From a checkpoint of a small self-supervised image encoder: batches of 128.
Rows from block 9 of a small self-supervised image encoder, named by matrix and row number. Rows with one number within an expert belong to one neuron, the router's apart. Each number is 200 + 30 x the weight over its row's rms, rounded and kept within 0 to 999. All counts start at 0.
Before each expert's rows are labels from the 100 images, of 14976, where the router gives the expert most weight on average: "colour at peak" is the nearest of a few named colours to the mean colour under the peak. Only what is clearly more common there than usual is listed. The data: regions of photos with short descriptions (Visual Genome).
# router: router (model.blocks.9.mlp.router.weight, 8x128, trained with AdamW), inputs 0-127
# up: expert up (model.blocks.9.mlp.up, 8x128x128), inputs 0-127
# down: expert down (model.blocks.9.mlp.down, 8x128x128, transposed), outputs 0-127

# expert 1
colour at peak: brown
router.1,263,237,195,188,193,225,225,185,220,159,229,211,199,204,226,195,168,249,181,240,193,152,219,157,210,190,218,221,159,262,167,203,237,176,221,210,208,210,165,238,232,270,125,223,200,208,219,185,180,232,191,199,219,247,196,211,199,203,239,149,221,185,214,164,239,179,209,220,230,202,185,205,151,206,212,177,197,204,225,233,214,183,172,200,223,161,194,220,245,208,208,172,233,244,202,261,226,190,186,223,201,198,177,173,250,242,149,233,180,157,222,159,218,214,219,182,281,152,254,219,223,162,189,151,243,172,202,222
up.0,166,133,206,204,158,189,173,170,177,201,229,211,238,191,279,194,185,224,160,223,247,144,204,171,235,217,185,223,205,266,187,184,177,232,178,204,219,219,193,207,151,227,233,215,166,188,131,191,181,238,182,242,239,240,162,197,241,179,215,182,204,185,192,175,167,225,184,156,171,176,241,173,155,226,233,223,201,188,195,159,228,237,162,196,229,179,232,218,168,214,178,211,207,220,252,198,186,236,203,163,238,173,197,230,188,246,204,237,223,229,175,256,170,225,210,230,176,176,206,166,185,240,202,178,220,193,133,253
down.0,251,209,187,168,209,198,173,191,207,191,170,190,171,266,182,199,216,160,221,187,258,223,254,180,197,220,244,233,215,190,234,138,163,167,231,221,202,201,251,240,208,175,196,194,172,239,236,189,218,145,182,170,138,179,231,224,148,209,232,262,163,191,219,188,199,158,244,184,245,196,185,183,186,206,199,213,214,184,256,194,149,195,220,167,190,171,206,281,188,156,187,240,207,220,198,176,232,220,178,175,162,246,224,170,181,169,149,224,201,182,162,168,220,193,184,181,194,254,192,169,190,220,247,247,188,210,204,176
up.1,207,197,187,182,214,137,167,214,180,178,185,213,179,195,212,191,235,208,266,265,262,239,188,219,191,262,195,167,219,144,248,172,233,209,215,192,211,217,194,171,236,200,178,177,202,216,215,253,165,191,152,176,185,196,256,170,249,262,190,191,215,209,203,148,160,190,206,158,257,256,206,213,167,208,247,216,230,200,158,184,242,183,206,179,229,186,178,192,161,250,173,257,217,119,197,190,156,216,177,191,197,182,198,234,176,193,183,182,203,160,198,204,151,174,177,174,181,206,203,225,206,224,166,200,213,218,153,232
down.1,199,189,177,184,185,197,218,199,220,219,192,170,227,232,210,227,199,191,173,157,192,233,218,143,210,191,193,183,190,196,196,204,224,176,228,201,235,229,94,210,187,250,225,173,242,204,205,185,232,190,199,158,241,223,216,159,185,212,218,180,205,222,229,217,211,175,219,207,207,153,149,185,153,188,246,205,187,233,200,192,166,196,166,212,156,210,220,198,216,226,256,151,204,150,144,148,213,227,262,176,183,176,222,182,181,188,207,175,228,230,160,165,264,227,237,263,173,156,246,171,205,234,183,178,265,235,233,157
up.2,183,218,230,165,233,254,182,271,162,216,153,174,190,220,229,170,236,218,226,198,172,174,237,194,202,207,217,235,175,236,202,199,146,177,206,228,172,196,188,228,203,241,164,157,201,216,174,227,132,213,217,237,198,203,195,201,211,189,230,195,258,179,206,146,162,238,153,237,248,211,186,210,215,158,190,225,207,269,175,186,236,200,251,193,207,207,149,196,198,192,198,184,204,162,236,207,243,218,229,170,160,147,190,181,185,202,224,171,170,143,242,197,203,207,172,193,160,222,220,169,290,180,214,221,182,226,247,190
down.2,177,192,228,212,160,231,189,181,173,240,235,239,191,209,220,200,234,229,209,225,171,195,180,225,174,265,206,205,182,198,158,193,248,210,133,201,204,171,239,191,217,205,195,224,142,219,226,202,264,184,194,217,246,165,203,180,179,238,164,129,278,181,169,243,260,193,227,192,202,205,180,233,210,188,206,174,244,215,204,157,186,187,204,210,215,188,204,174,176,176,224,152,237,172,205,204,205,190,257,197,201,182,208,225,211,227,222,275,188,198,141,140,171,235,207,143,227,200,182,199,182,242,174,164,149,171,190,160
up.3,138,215,161,267,242,165,201,221,184,226,167,200,196,195,225,170,153,183,241,153,205,182,194,191,202,193,202,243,190,218,204,186,225,206,181,208,217,183,175,196,222,212,176,207,250,178,232,188,192,230,221,219,214,205,250,109,184,173,172,127,214,203,212,252,189,193,200,207,211,185,275,210,193,214,228,184,169,202,197,229,199,247,189,212,195,193,186,233,123,229,233,216,221,177,170,195,225,222,187,202,163,102,249,231,199,166,162,237,215,225,207,252,206,178,159,189,221,184,203,208,198,219,180,211,269,238,164,219
down.3,191,186,174,194,224,199,186,137,200,182,208,230,203,246,152,200,221,167,161,263,197,228,209,167,164,182,190,125,243,242,204,234,160,190,227,165,194,215,221,197,233,214,227,210,181,196,206,187,217,203,243,164,217,162,199,196,197,173,172,254,192,227,194,196,210,188,177,173,221,218,199,164,199,213,163,187,183,236,190,251,190,185,267,178,162,214,210,203,208,140,271,206,199,204,250,206,185,213,192,201,172,254,224,218,133,178,198,259,265,233,162,220,224,186,211,233,251,261,183,170,225,179,247,186,167,205,182,158
up.4,243,196,213,172,246,184,197,260,213,206,220,186,188,179,139,224,234,170,198,194,217,221,233,181,229,132,240,222,181,197,243,232,208,196,155,194,204,208,174,183,220,222,172,115,182,113,206,191,181,212,185,197,168,192,220,209,165,172,237,162,122,186,231,238,201,209,144,234,279,168,209,189,163,215,187,194,191,223,186,164,220,206,168,188,196,162,212,196,187,211,208,222,204,223,168,251,201,203,262,188,152,168,243,211,214,217,162,227,235,174,205,222,182,234,151,238,254,186,196,219,199,193,229,189,233,185,208,189
down.4,141,161,184,228,277,215,166,223,224,197,220,213,143,206,229,254,167,211,244,233,209,193,210,188,210,235,216,223,222,208,233,172,248,123,163,198,193,159,238,188,150,249,205,190,184,217,219,182,183,220,201,208,258,280,207,224,161,275,224,179,209,213,177,166,213,239,242,200,215,259,221,224,192,205,194,193,182,177,191,194,174,214,188,226,221,203,186,162,151,180,202,186,149,192,177,208,150,183,156,225,212,159,206,241,200,169,175,190,236,189,203,154,220,191,145,205,246,221,211,174,231,227,203,180,191,226,190,209
up.5,160,226,139,186,216,186,214,181,200,213,182,108,209,140,230,197,206,195,189,204,208,191,206,267,188,214,187,193,215,176,202,187,191,194,200,205,192,200,225,242,243,182,267,188,156,157,199,232,173,238,174,240,160,144,190,193,203,151,183,235,173,211,161,197,215,183,224,184,195,159,176,206,226,268,183,208,191,189,241,202,213,207,233,143,231,197,234,191,206,240,215,233,202,195,259,165,139,215,237,174,169,188,196,190,137,186,155,191,217,186,186,225,213,231,238,217,207,230,225,289,156,201,197,235,222,208,162,190
down.5,186,166,251,210,236,194,146,193,245,215,215,215,236,246,184,168,142,147,210,188,199,223,187,205,197,158,191,221,174,206,231,250,198,216,204,158,204,182,195,217,177,203,110,145,217,229,210,185,192,171,271,180,255,199,202,197,204,218,195,186,234,187,203,202,236,190,230,195,196,236,179,184,226,166,178,175,204,182,166,172,217,254,228,184,173,195,205,238,187,223,206,169,244,214,175,246,244,182,170,183,174,161,160,195,252,213,143,177,221,234,221,217,207,233,190,190,177,212,143,241,216,251,213,148,243,137,172,181

# expert 6
colour at peak: pink
router.6,206,186,208,160,204,204,188,196,226,200,212,173,193,144,235,178,181,202,219,193,274,180,160,154,217,197,185,204,192,184,186,178,237,174,172,220,258,209,229,229,202,225,179,226,191,198,205,173,219,218,226,236,190,209,187,303,247,181,210,175,207,188,234,164,206,181,222,138,186,224,184,225,234,224,238,181,208,227,216,241,148,212,158,231,270,187,195,263,210,201,228,207,159,230,140,201,210,185,179,200,238,184,172,214,186,231,199,223,227,156,151,160,123,247,154,239,248,188,218,208,206,196,212,165,182,160,203,214
up.0,214,233,155,221,241,235,216,264,168,154,208,187,205,182,255,174,185,181,216,235,209,210,143,117,213,186,213,206,141,164,174,232,224,233,176,170,215,204,171,177,155,185,217,228,180,194,164,265,170,217,196,192,216,230,213,196,233,190,174,165,208,210,178,212,137,256,195,247,197,207,210,221,247,209,156,217,189,205,209,233,162,221,156,215,223,221,196,193,181,170,198,201,163,157,205,217,144,242,184,179,228,199,246,224,240,189,160,207,224,212,213,258,182,265,232,196,187,172,193,166,195,218,163,210,216,154,226,159
down.0,171,203,186,175,229,209,209,221,226,174,222,188,208,198,221,218,213,238,171,188,198,232,213,183,122,167,163,234,260,232,203,199,170,197,240,172,204,139,222,213,201,248,175,197,204,176,204,247,225,209,212,185,262,189,256,180,174,228,218,178,193,185,218,199,196,166,256,207,229,199,180,175,234,205,208,179,214,220,169,245,220,217,230,249,165,216,219,167,219,133,245,206,232,127,163,242,183,147,194,252,187,240,195,208,197,203,190,182,202,207,183,206,168,207,154,185,186,160,216,179,132,201,253,249,215,142,166,159
up.1,218,189,166,175,202,145,214,236,138,218,214,194,221,214,193,243,183,189,184,219,187,217,237,189,187,209,210,203,235,232,209,226,240,219,216,258,229,215,172,258,185,246,212,200,231,227,198,186,193,193,238,222,252,233,212,204,229,191,209,211,212,211,211,227,223,183,172,181,214,128,101,162,124,243,216,204,199,169,162,186,158,176,171,181,171,228,216,222,205,167,238,196,186,214,199,271,208,192,229,234,152,218,233,204,177,203,175,169,164,252,209,206,226,174,193,165,155,164,183,218,219,147,232,184,229,166,170,147
down.1,212,185,166,204,217,284,208,181,145,229,195,259,200,196,206,140,239,184,168,188,194,194,208,176,185,195,191,193,225,137,177,178,197,192,227,166,162,201,182,228,172,175,220,189,218,237,201,179,187,197,102,194,203,175,183,175,191,208,195,194,218,228,238,229,172,187,243,213,163,180,219,189,262,224,241,221,151,179,213,227,232,255,182,216,177,201,194,159,198,205,241,226,195,142,241,181,261,220,235,183,200,192,165,191,240,246,262,192,241,185,217,212,207,138,248,165,202,221,225,160,175,193,175,230,224,205,184,166
up.2,170,217,157,194,208,210,185,239,223,198,152,187,244,215,218,192,195,265,243,195,252,225,189,178,188,156,203,187,235,209,220,128,128,179,170,176,183,176,207,132,222,199,158,216,201,184,185,198,160,255,252,208,224,168,195,183,202,225,196,203,176,183,201,248,176,187,136,210,179,236,179,230,207,237,199,180,243,177,215,192,213,174,198,265,154,218,212,227,228,158,206,183,246,203,191,213,204,245,184,207,220,212,215,295,179,189,228,214,204,237,179,196,168,172,210,222,172,168,238,192,242,226,256,176,143,210,193,194
down.2,226,150,188,199,108,207,204,147,214,167,252,222,196,215,145,168,222,237,219,209,193,176,168,214,172,257,166,230,198,175,242,280,194,248,198,201,278,182,210,263,187,193,208,163,192,197,169,159,183,211,177,135,195,154,188,219,252,179,223,214,227,198,240,193,220,208,230,187,205,206,219,255,190,164,210,221,144,168,154,234,170,221,158,210,196,160,214,200,180,193,199,148,193,244,227,187,218,209,182,188,142,190,191,196,187,182,224,165,243,202,180,203,194,195,198,232,199,189,212,201,187,207,160,258,215,187,203,191
up.3,239,166,200,219,237,216,203,266,257,246,221,168,176,213,137,238,166,154,188,254,231,220,181,197,271,228,170,188,199,184,186,232,215,176,186,202,151,222,188,176,180,167,183,181,195,172,223,223,169,207,177,233,232,127,238,258,226,208,179,196,161,182,164,190,185,187,182,236,219,202,238,197,218,176,237,193,173,169,198,161,203,220,241,208,200,195,161,177,204,186,155,157,235,214,170,214,232,272,164,166,213,210,246,179,208,232,181,158,192,232,214,244,201,189,238,180,156,175,168,168,223,172,227,216,163,210,238,189
down.3,201,221,214,204,210,211,194,215,181,205,166,218,192,205,210,224,214,182,186,193,210,194,220,155,212,226,197,179,249,153,187,206,230,179,205,226,219,208,192,239,220,244,154,187,175,218,190,199,225,221,227,151,209,205,180,126,157,202,196,168,205,186,197,264,182,129,229,179,173,164,168,246,244,262,207,164,186,264,209,252,180,182,201,241,202,168,252,160,263,224,171,278,197,219,149,242,231,142,238,194,208,178,182,219,230,169,228,188,161,157,186,195,167,259,193,217,192,216,199,230,182,210,174,186,189,241,250,197
up.4,195,205,184,223,172,126,162,176,197,201,241,206,255,234,199,203,196,205,223,186,216,211,205,182,182,216,188,195,246,175,240,248,274,192,193,178,206,212,220,190,172,246,203,182,188,248,214,254,176,270,181,210,178,252,243,205,207,207,188,229,194,197,192,194,158,249,215,206,138,179,245,207,173,204,211,209,226,225,237,186,155,180,229,177,163,228,172,205,174,197,182,150,196,199,216,174,237,217,222,166,215,179,206,178,182,168,245,213,208,206,191,150,141,144,134,232,141,151,193,202,194,199,167,273,242,204,175,214
down.4,175,180,266,184,199,249,190,216,209,195,217,198,189,179,194,174,210,231,274,251,164,203,160,194,184,219,244,160,232,198,182,223,183,215,175,161,146,262,119,212,176,158,204,168,244,206,260,150,180,151,174,178,272,184,148,260,174,175,227,177,221,225,203,203,229,248,224,203,190,235,179,206,190,180,202,197,180,178,149,225,209,175,209,203,213,234,226,181,204,194,213,247,164,176,228,190,193,204,197,197,201,253,238,160,214,160,190,212,182,230,197,191,198,156,148,160,206,252,217,206,225,210,185,239,187,194,195,216
up.5,184,201,178,178,178,249,164,242,213,243,175,208,175,272,180,226,192,221,170,168,155,220,264,199,229,225,261,168,148,225,216,174,193,206,189,169,168,157,180,198,235,235,217,233,202,129,210,200,246,199,182,186,180,139,197,214,194,217,200,225,210,253,194,189,160,241,201,262,208,195,208,226,182,226,182,204,163,216,160,239,161,177,177,234,187,209,213,258,178,209,229,228,224,166,204,214,204,220,258,193,200,163,188,212,188,191,209,187,226,218,217,129,220,168,175,202,207,121,208,172,205,215,235,147,213,221,178,241
down.5,201,185,187,253,193,198,216,138,180,162,167,245,228,123,195,197,182,217,202,165,277,222,184,210,247,211,183,195,202,217,186,222,123,215,223,232,158,232,199,202,236,153,214,174,243,223,201,251,164,218,208,170,190,231,227,159,195,221,232,215,161,218,198,206,179,176,265,225,175,203,154,182,183,233,237,192,203,172,182,182,215,241,186,196,236,216,193,205,160,162,170,194,211,222,227,177,197,227,147,217,199,186,187,157,194,244,197,146,171,200,161,233,262,195,238,217,195,218,175,232,205,160,184,231,246,161,237,160

# expert 3
colour at peak: black
router.3,179,196,197,226,226,246,217,207,206,183,218,183,227,222,206,180,220,193,153,213,265,163,241,203,242,180,208,215,190,130,227,192,215,244,187,192,215,182,228,196,234,177,173,199,190,184,186,167,230,191,236,205,172,223,173,171,155,255,226,139,143,221,232,174,250,263,200,205,210,180,245,232,198,219,204,171,223,186,202,200,241,203,214,194,233,142,218,159,221,195,169,161,183,177,187,189,176,215,196,220,192,248,193,158,255,179,221,162,202,272,220,144,223,228,194,169,205,175,156,184,219,219,164,261,204,220,201,120
up.0,204,168,175,266,176,215,176,168,137,267,192,226,182,178,224,166,200,152,214,224,227,210,189,143,200,188,215,242,204,207,184,242,182,204,211,156,196,200,204,214,181,227,232,217,201,158,201,243,189,175,185,205,188,222,228,197,195,174,139,243,217,246,165,195,220,214,163,214,199,170,210,193,178,204,124,194,293,197,222,180,215,206,187,210,159,200,195,188,186,173,209,219,165,169,248,152,190,137,196,217,251,172,182,217,149,208,185,228,177,216,182,229,148,269,203,245,216,194,220,225,195,193,231,220,211,264,239,233
down.0,161,203,186,205,167,186,200,216,156,173,204,142,228,220,146,237,208,216,189,210,184,236,222,229,177,212,172,223,134,200,190,173,206,216,193,230,188,253,217,226,185,227,152,159,181,180,164,214,169,189,165,143,206,189,196,232,233,224,250,168,185,203,210,196,227,130,212,236,226,196,207,120,171,220,257,224,174,208,162,181,207,198,191,197,167,239,181,252,241,185,217,236,210,235,187,263,181,173,207,234,134,227,212,228,257,199,171,208,241,164,179,173,226,199,226,186,236,181,205,200,227,172,189,213,153,138,232,202
up.1,230,250,116,236,169,193,213,256,277,127,236,214,225,219,171,190,169,244,202,256,195,179,160,191,187,177,199,163,270,173,219,235,161,187,201,199,222,181,207,201,184,234,219,223,182,171,190,194,165,197,251,170,170,133,229,212,194,219,151,225,147,243,181,200,188,198,225,173,161,193,225,207,196,177,221,196,219,180,202,207,206,228,274,165,179,181,262,232,227,195,162,174,179,237,199,207,251,197,208,215,185,232,233,175,184,191,188,194,213,229,167,220,205,206,181,180,190,230,177,156,162,232,201,193,188,235,186,174
down.1,194,194,194,184,181,192,240,155,218,181,154,170,199,159,172,185,262,175,282,211,206,194,222,153,207,171,155,222,176,208,183,119,253,174,246,150,197,213,161,219,215,226,203,228,199,239,241,218,203,196,217,211,209,224,152,204,156,180,211,194,173,220,190,222,159,194,227,198,200,210,204,218,223,218,174,181,163,177,134,214,191,197,211,211,198,273,237,199,205,160,225,169,225,192,174,200,171,230,194,238,205,206,205,183,226,199,218,225,161,264,253,139,219,219,268,160,155,219,186,187,200,156,237,209,206,226,246,209
up.2,177,189,162,160,198,207,172,202,178,168,166,177,167,200,214,161,165,230,201,168,204,208,186,238,255,221,222,224,202,217,210,186,284,237,152,169,215,197,147,189,243,198,200,251,228,207,170,230,211,205,212,187,202,183,170,179,254,173,180,172,158,215,246,199,233,203,182,203,178,171,222,184,212,238,263,171,222,159,175,183,152,222,220,201,173,200,204,199,177,176,212,180,204,220,220,189,160,222,219,202,115,200,200,231,182,231,218,158,185,273,227,165,177,245,201,186,136,205,222,230,233,222,245,208,233,230,247,132
down.2,178,212,176,227,212,201,266,227,247,220,222,177,214,182,228,198,250,194,207,256,199,184,206,148,167,131,188,192,180,226,163,211,196,218,210,226,189,204,223,208,185,186,198,197,163,168,222,167,235,179,181,234,205,218,239,186,167,153,185,189,188,214,211,251,185,132,168,168,190,202,154,220,203,134,182,183,166,174,207,238,179,223,185,170,222,201,179,151,245,202,239,260,209,239,139,150,244,159,208,206,208,173,187,209,155,165,201,179,227,226,240,244,220,157,227,157,162,168,191,188,232,189,255,228,210,195,217,254
up.3,231,187,200,198,208,185,160,243,221,180,253,222,197,200,158,170,177,250,150,190,161,229,224,207,232,216,170,196,213,170,170,224,171,275,208,231,226,206,211,228,196,170,200,230,224,172,197,179,225,248,223,208,187,167,209,166,189,240,152,196,198,184,185,256,271,179,162,212,201,188,211,215,174,213,223,168,201,218,189,241,176,162,164,161,180,265,296,174,226,249,175,152,198,208,195,200,225,206,230,162,207,194,187,218,231,231,160,188,193,202,213,236,180,204,202,196,206,164,143,142,191,251,184,209,198,136,184,239
down.3,205,252,229,213,239,235,184,240,141,239,139,228,159,246,172,205,202,258,198,184,209,197,164,217,215,192,208,242,231,239,143,141,218,222,216,206,212,187,190,171,191,154,237,241,160,236,193,187,225,205,253,170,236,223,162,173,200,216,191,218,160,161,246,200,216,184,201,202,171,154,185,235,205,212,199,218,196,207,172,237,203,185,226,135,286,208,178,186,200,204,149,200,201,180,204,219,176,245,186,234,151,230,226,207,232,160,161,197,243,231,177,169,183,188,218,203,168,197,197,232,210,195,202,248,165,143,182,182
up.4,226,243,221,248,148,209,186,241,223,248,201,173,222,250,218,233,245,177,138,244,171,212,200,196,192,205,238,146,192,205,164,208,177,238,195,171,181,227,219,197,208,202,220,238,191,189,181,175,234,197,250,219,193,142,141,179,170,229,203,200,208,186,171,215,133,225,199,182,170,172,218,241,196,196,197,194,161,249,154,231,137,184,214,201,190,229,193,194,245,216,200,196,200,167,143,173,219,163,250,172,198,225,186,217,166,235,143,211,179,220,215,205,235,153,207,263,162,202,188,217,211,260,246,219,160,224,184,190
down.4,159,220,205,209,237,153,227,210,210,152,189,247,189,205,210,163,183,189,188,180,163,225,203,180,205,183,169,235,250,182,189,220,192,192,183,203,134,186,154,239,167,176,230,178,208,233,216,235,228,213,201,240,216,167,219,198,217,219,185,213,194,211,171,214,149,204,202,221,239,222,207,188,226,153,198,221,122,139,232,175,226,200,157,188,187,167,158,183,165,208,187,235,170,256,238,217,186,196,201,277,178,169,180,225,254,178,202,217,172,231,156,254,183,191,286,184,195,256,212,235,226,178,202,193,207,175,144,239
up.5,199,187,195,198,170,219,189,153,216,193,219,250,209,196,171,172,231,196,215,208,235,121,230,167,239,154,234,279,170,219,267,236,157,239,227,277,173,204,246,193,163,222,165,215,181,184,177,232,200,219,196,201,231,116,194,164,259,178,181,194,211,155,201,169,175,193,204,194,201,191,225,152,204,203,195,164,188,235,185,152,239,204,221,182,224,272,183,198,177,160,168,194,188,184,173,207,241,203,220,240,202,171,194,193,183,236,164,206,200,209,134,247,183,168,210,215,186,205,197,203,205,184,149,205,223,182,178,196
down.5,170,141,241,242,218,190,170,200,164,190,220,213,204,248,186,207,137,224,220,188,208,218,188,257,201,222,176,197,158,222,242,163,188,225,210,206,218,231,169,215,169,192,196,196,202,172,172,237,202,194,254,162,131,167,204,158,136,266,183,221,256,199,204,178,214,231,212,217,174,191,230,181,220,213,158,201,175,184,211,193,193,136,184,210,160,212,200,181,224,200,189,247,220,230,207,191,197,133,245,174,211,220,230,227,166,232,267,208,212,222,194,221,190,233,202,290,183,234,138,213,177,153,197,215,202,226,188,211

# expert 7
colour at peak: blue
router.7,228,158,209,196,229,226,222,240,263,194,232,210,177,177,214,211,224,217,240,153,178,181,140,202,150,199,228,195,227,283,187,203,204,226,177,206,195,208,206,195,223,207,233,234,218,225,233,197,165,206,189,245,193,181,218,182,236,225,169,206,281,216,140,220,157,157,203,218,131,215,185,161,206,180,220,197,140,219,195,240,197,245,243,134,212,233,164,237,240,169,198,243,208,203,191,218,209,184,204,214,170,136,215,198,197,165,204,213,144,193,182,201,252,161,229,208,216,221,180,246,255,192,216,213,211,224,215,208
up.0,190,163,174,171,221,206,211,161,156,217,196,203,233,219,226,231,220,207,227,198,216,181,194,211,180,198,191,227,240,185,223,154,178,181,169,195,205,220,251,152,214,181,177,165,189,169,231,215,172,224,165,266,170,199,170,160,235,189,167,234,225,246,208,259,269,175,162,229,131,196,231,185,223,206,201,177,139,272,222,233,203,198,259,222,172,231,181,219,271,185,203,205,209,195,189,211,212,242,173,203,283,159,183,189,203,142,208,224,172,211,193,207,178,183,178,212,195,202,128,197,196,184,164,205,156,199,177,217
down.0,200,206,191,221,180,202,212,190,282,185,268,166,190,144,192,177,167,221,213,210,218,227,144,167,185,251,198,164,190,201,156,205,224,233,170,211,156,201,214,184,264,201,224,280,207,191,238,175,223,231,148,252,179,248,230,251,234,186,225,226,256,174,267,205,192,232,213,176,176,231,193,214,179,207,193,214,187,202,136,201,202,186,192,196,191,134,184,188,223,174,197,187,202,230,222,163,219,163,169,193,191,190,182,180,208,175,201,217,227,202,167,161,179,205,223,212,185,157,139,176,205,163,195,163,215,214,149,250
up.1,228,145,164,180,154,173,238,244,214,155,171,199,155,224,224,252,169,187,195,176,219,219,210,219,183,242,206,159,185,222,209,205,167,222,167,189,179,218,179,191,160,220,219,200,153,211,215,266,179,174,109,203,184,271,204,234,239,187,242,235,201,157,217,174,210,206,193,174,204,221,185,200,215,211,281,250,178,215,185,179,212,190,198,160,196,224,183,255,156,169,201,237,219,231,231,202,211,135,194,210,158,175,194,209,153,198,204,232,236,176,179,238,157,221,180,215,224,191,236,195,172,243,202,224,244,197,241,214
down.1,176,238,202,237,174,266,253,184,153,222,173,188,193,194,198,200,200,165,167,178,168,238,202,194,207,156,193,177,279,163,221,160,243,180,228,208,163,169,172,219,257,220,190,218,245,188,183,153,239,219,240,222,217,125,141,209,183,220,158,186,222,259,199,233,212,231,221,216,237,233,169,234,212,223,176,194,190,230,217,184,229,223,208,164,187,172,192,138,197,226,257,235,199,204,256,245,130,172,163,220,212,201,205,213,213,197,203,221,226,204,198,166,203,197,209,205,131,214,185,176,212,169,180,203,190,170,213,207
up.2,216,216,154,200,201,249,171,211,183,231,160,223,228,200,159,195,254,191,224,223,174,179,189,223,199,159,173,143,219,204,171,175,223,220,192,215,224,194,208,243,203,197,221,200,189,215,197,229,208,165,259,185,160,173,243,183,181,163,187,223,199,222,156,191,198,206,180,252,195,185,178,203,129,195,227,246,216,169,268,204,266,147,257,198,169,212,254,235,124,139,220,151,213,180,170,169,202,183,240,209,163,206,131,184,176,203,252,207,166,205,217,210,175,219,201,219,242,161,224,165,176,203,187,207,216,205,235,195
down.2,236,236,252,265,204,171,216,199,210,174,188,217,150,172,230,190,244,205,143,210,186,211,171,242,225,182,201,194,204,197,168,181,175,182,170,183,200,169,179,186,209,203,246,182,223,219,157,232,196,171,210,198,175,189,206,152,223,180,192,210,211,193,227,257,207,164,185,180,132,240,215,164,264,168,229,223,145,231,190,227,139,191,157,148,218,232,182,185,195,232,170,235,226,186,282,223,197,201,233,228,181,238,257,155,270,197,161,190,203,191,167,188,161,178,218,222,196,212,188,176,231,215,220,223,173,146,221,199
up.3,209,229,195,184,171,203,190,197,177,219,230,167,156,176,213,189,202,210,189,273,206,215,232,196,212,195,237,209,171,172,195,238,218,238,189,183,167,179,226,109,196,175,172,176,201,259,195,172,208,173,187,197,130,195,191,187,232,237,183,194,186,188,200,240,209,193,230,220,215,136,226,206,249,163,206,182,231,205,190,185,217,234,245,171,230,199,179,194,202,127,228,221,193,195,161,247,168,194,176,188,220,175,208,221,175,181,193,247,161,129,235,286,207,184,155,223,125,200,182,200,190,226,187,261,218,244,227,196
down.3,230,139,235,197,203,239,215,203,230,219,218,220,217,250,225,231,206,205,223,220,179,171,216,164,197,210,114,179,160,138,181,215,219,184,245,179,189,192,201,195,214,203,192,202,208,172,192,203,190,188,227,246,235,206,252,256,164,177,231,190,205,211,211,185,199,244,184,254,157,211,183,240,220,261,224,192,260,218,168,281,160,166,175,215,218,176,191,166,197,231,184,190,152,171,195,180,178,211,172,180,187,194,244,162,221,235,188,186,245,226,187,145,198,148,170,244,216,173,221,198,188,189,134,148,209,214,207,160
up.4,167,172,198,213,189,162,216,198,264,147,203,160,204,223,208,183,192,180,175,139,168,169,196,209,179,233,183,205,203,197,196,199,240,164,180,173,189,258,234,244,231,192,228,189,228,167,205,201,189,192,210,142,192,224,183,218,204,211,231,242,140,138,187,191,134,191,170,195,219,247,189,196,190,209,171,185,225,265,172,168,224,153,173,215,194,182,224,155,222,196,231,169,191,249,162,236,198,273,203,222,182,191,152,222,231,236,246,156,209,171,199,230,213,171,153,209,174,191,217,231,251,182,190,260,201,260,191,183
down.4,211,189,215,199,188,224,172,202,147,238,179,213,212,153,237,167,235,193,237,182,206,232,212,243,263,200,174,200,142,218,230,216,154,200,241,203,144,253,201,208,200,163,219,200,219,229,229,168,162,183,208,279,180,170,170,212,229,191,177,212,165,259,185,190,199,230,211,159,156,194,219,206,214,213,183,194,170,191,124,208,203,201,204,152,228,232,165,232,197,222,200,221,170,257,201,169,218,139,202,183,192,206,213,210,150,170,255,235,219,189,186,118,176,265,211,175,165,211,182,172,173,215,218,161,204,210,189,227
up.5,166,223,214,241,210,205,210,240,253,219,198,167,162,213,178,241,232,181,184,229,191,163,180,227,180,156,169,205,254,199,188,144,163,235,178,193,206,140,172,174,189,211,213,199,178,113,169,221,205,196,201,189,228,217,185,220,240,232,177,178,211,179,223,193,256,199,199,164,250,139,225,212,237,211,215,180,220,226,180,221,216,206,209,202,200,249,207,217,116,205,217,189,227,207,157,130,212,233,209,200,200,150,187,263,199,203,226,254,207,197,261,200,209,199,157,190,188,225,132,201,196,147,216,240,220,182,209,179
down.5,205,146,174,201,234,179,188,203,195,184,211,212,205,225,229,214,164,176,267,209,185,264,191,181,204,214,148,209,193,178,164,253,217,176,187,200,216,239,198,179,260,203,179,188,170,210,194,168,240,216,248,181,178,207,184,158,191,174,263,241,219,189,199,198,150,239,186,229,251,259,162,189,162,205,198,204,186,212,222,163,169,216,213,131,169,201,194,190,207,184,206,198,166,183,242,240,256,218,181,200,175,269,192,168,212,209,192,162,273,195,148,215,210,211,152,159,254,215,189,244,175,226,165,177,236,244,175,197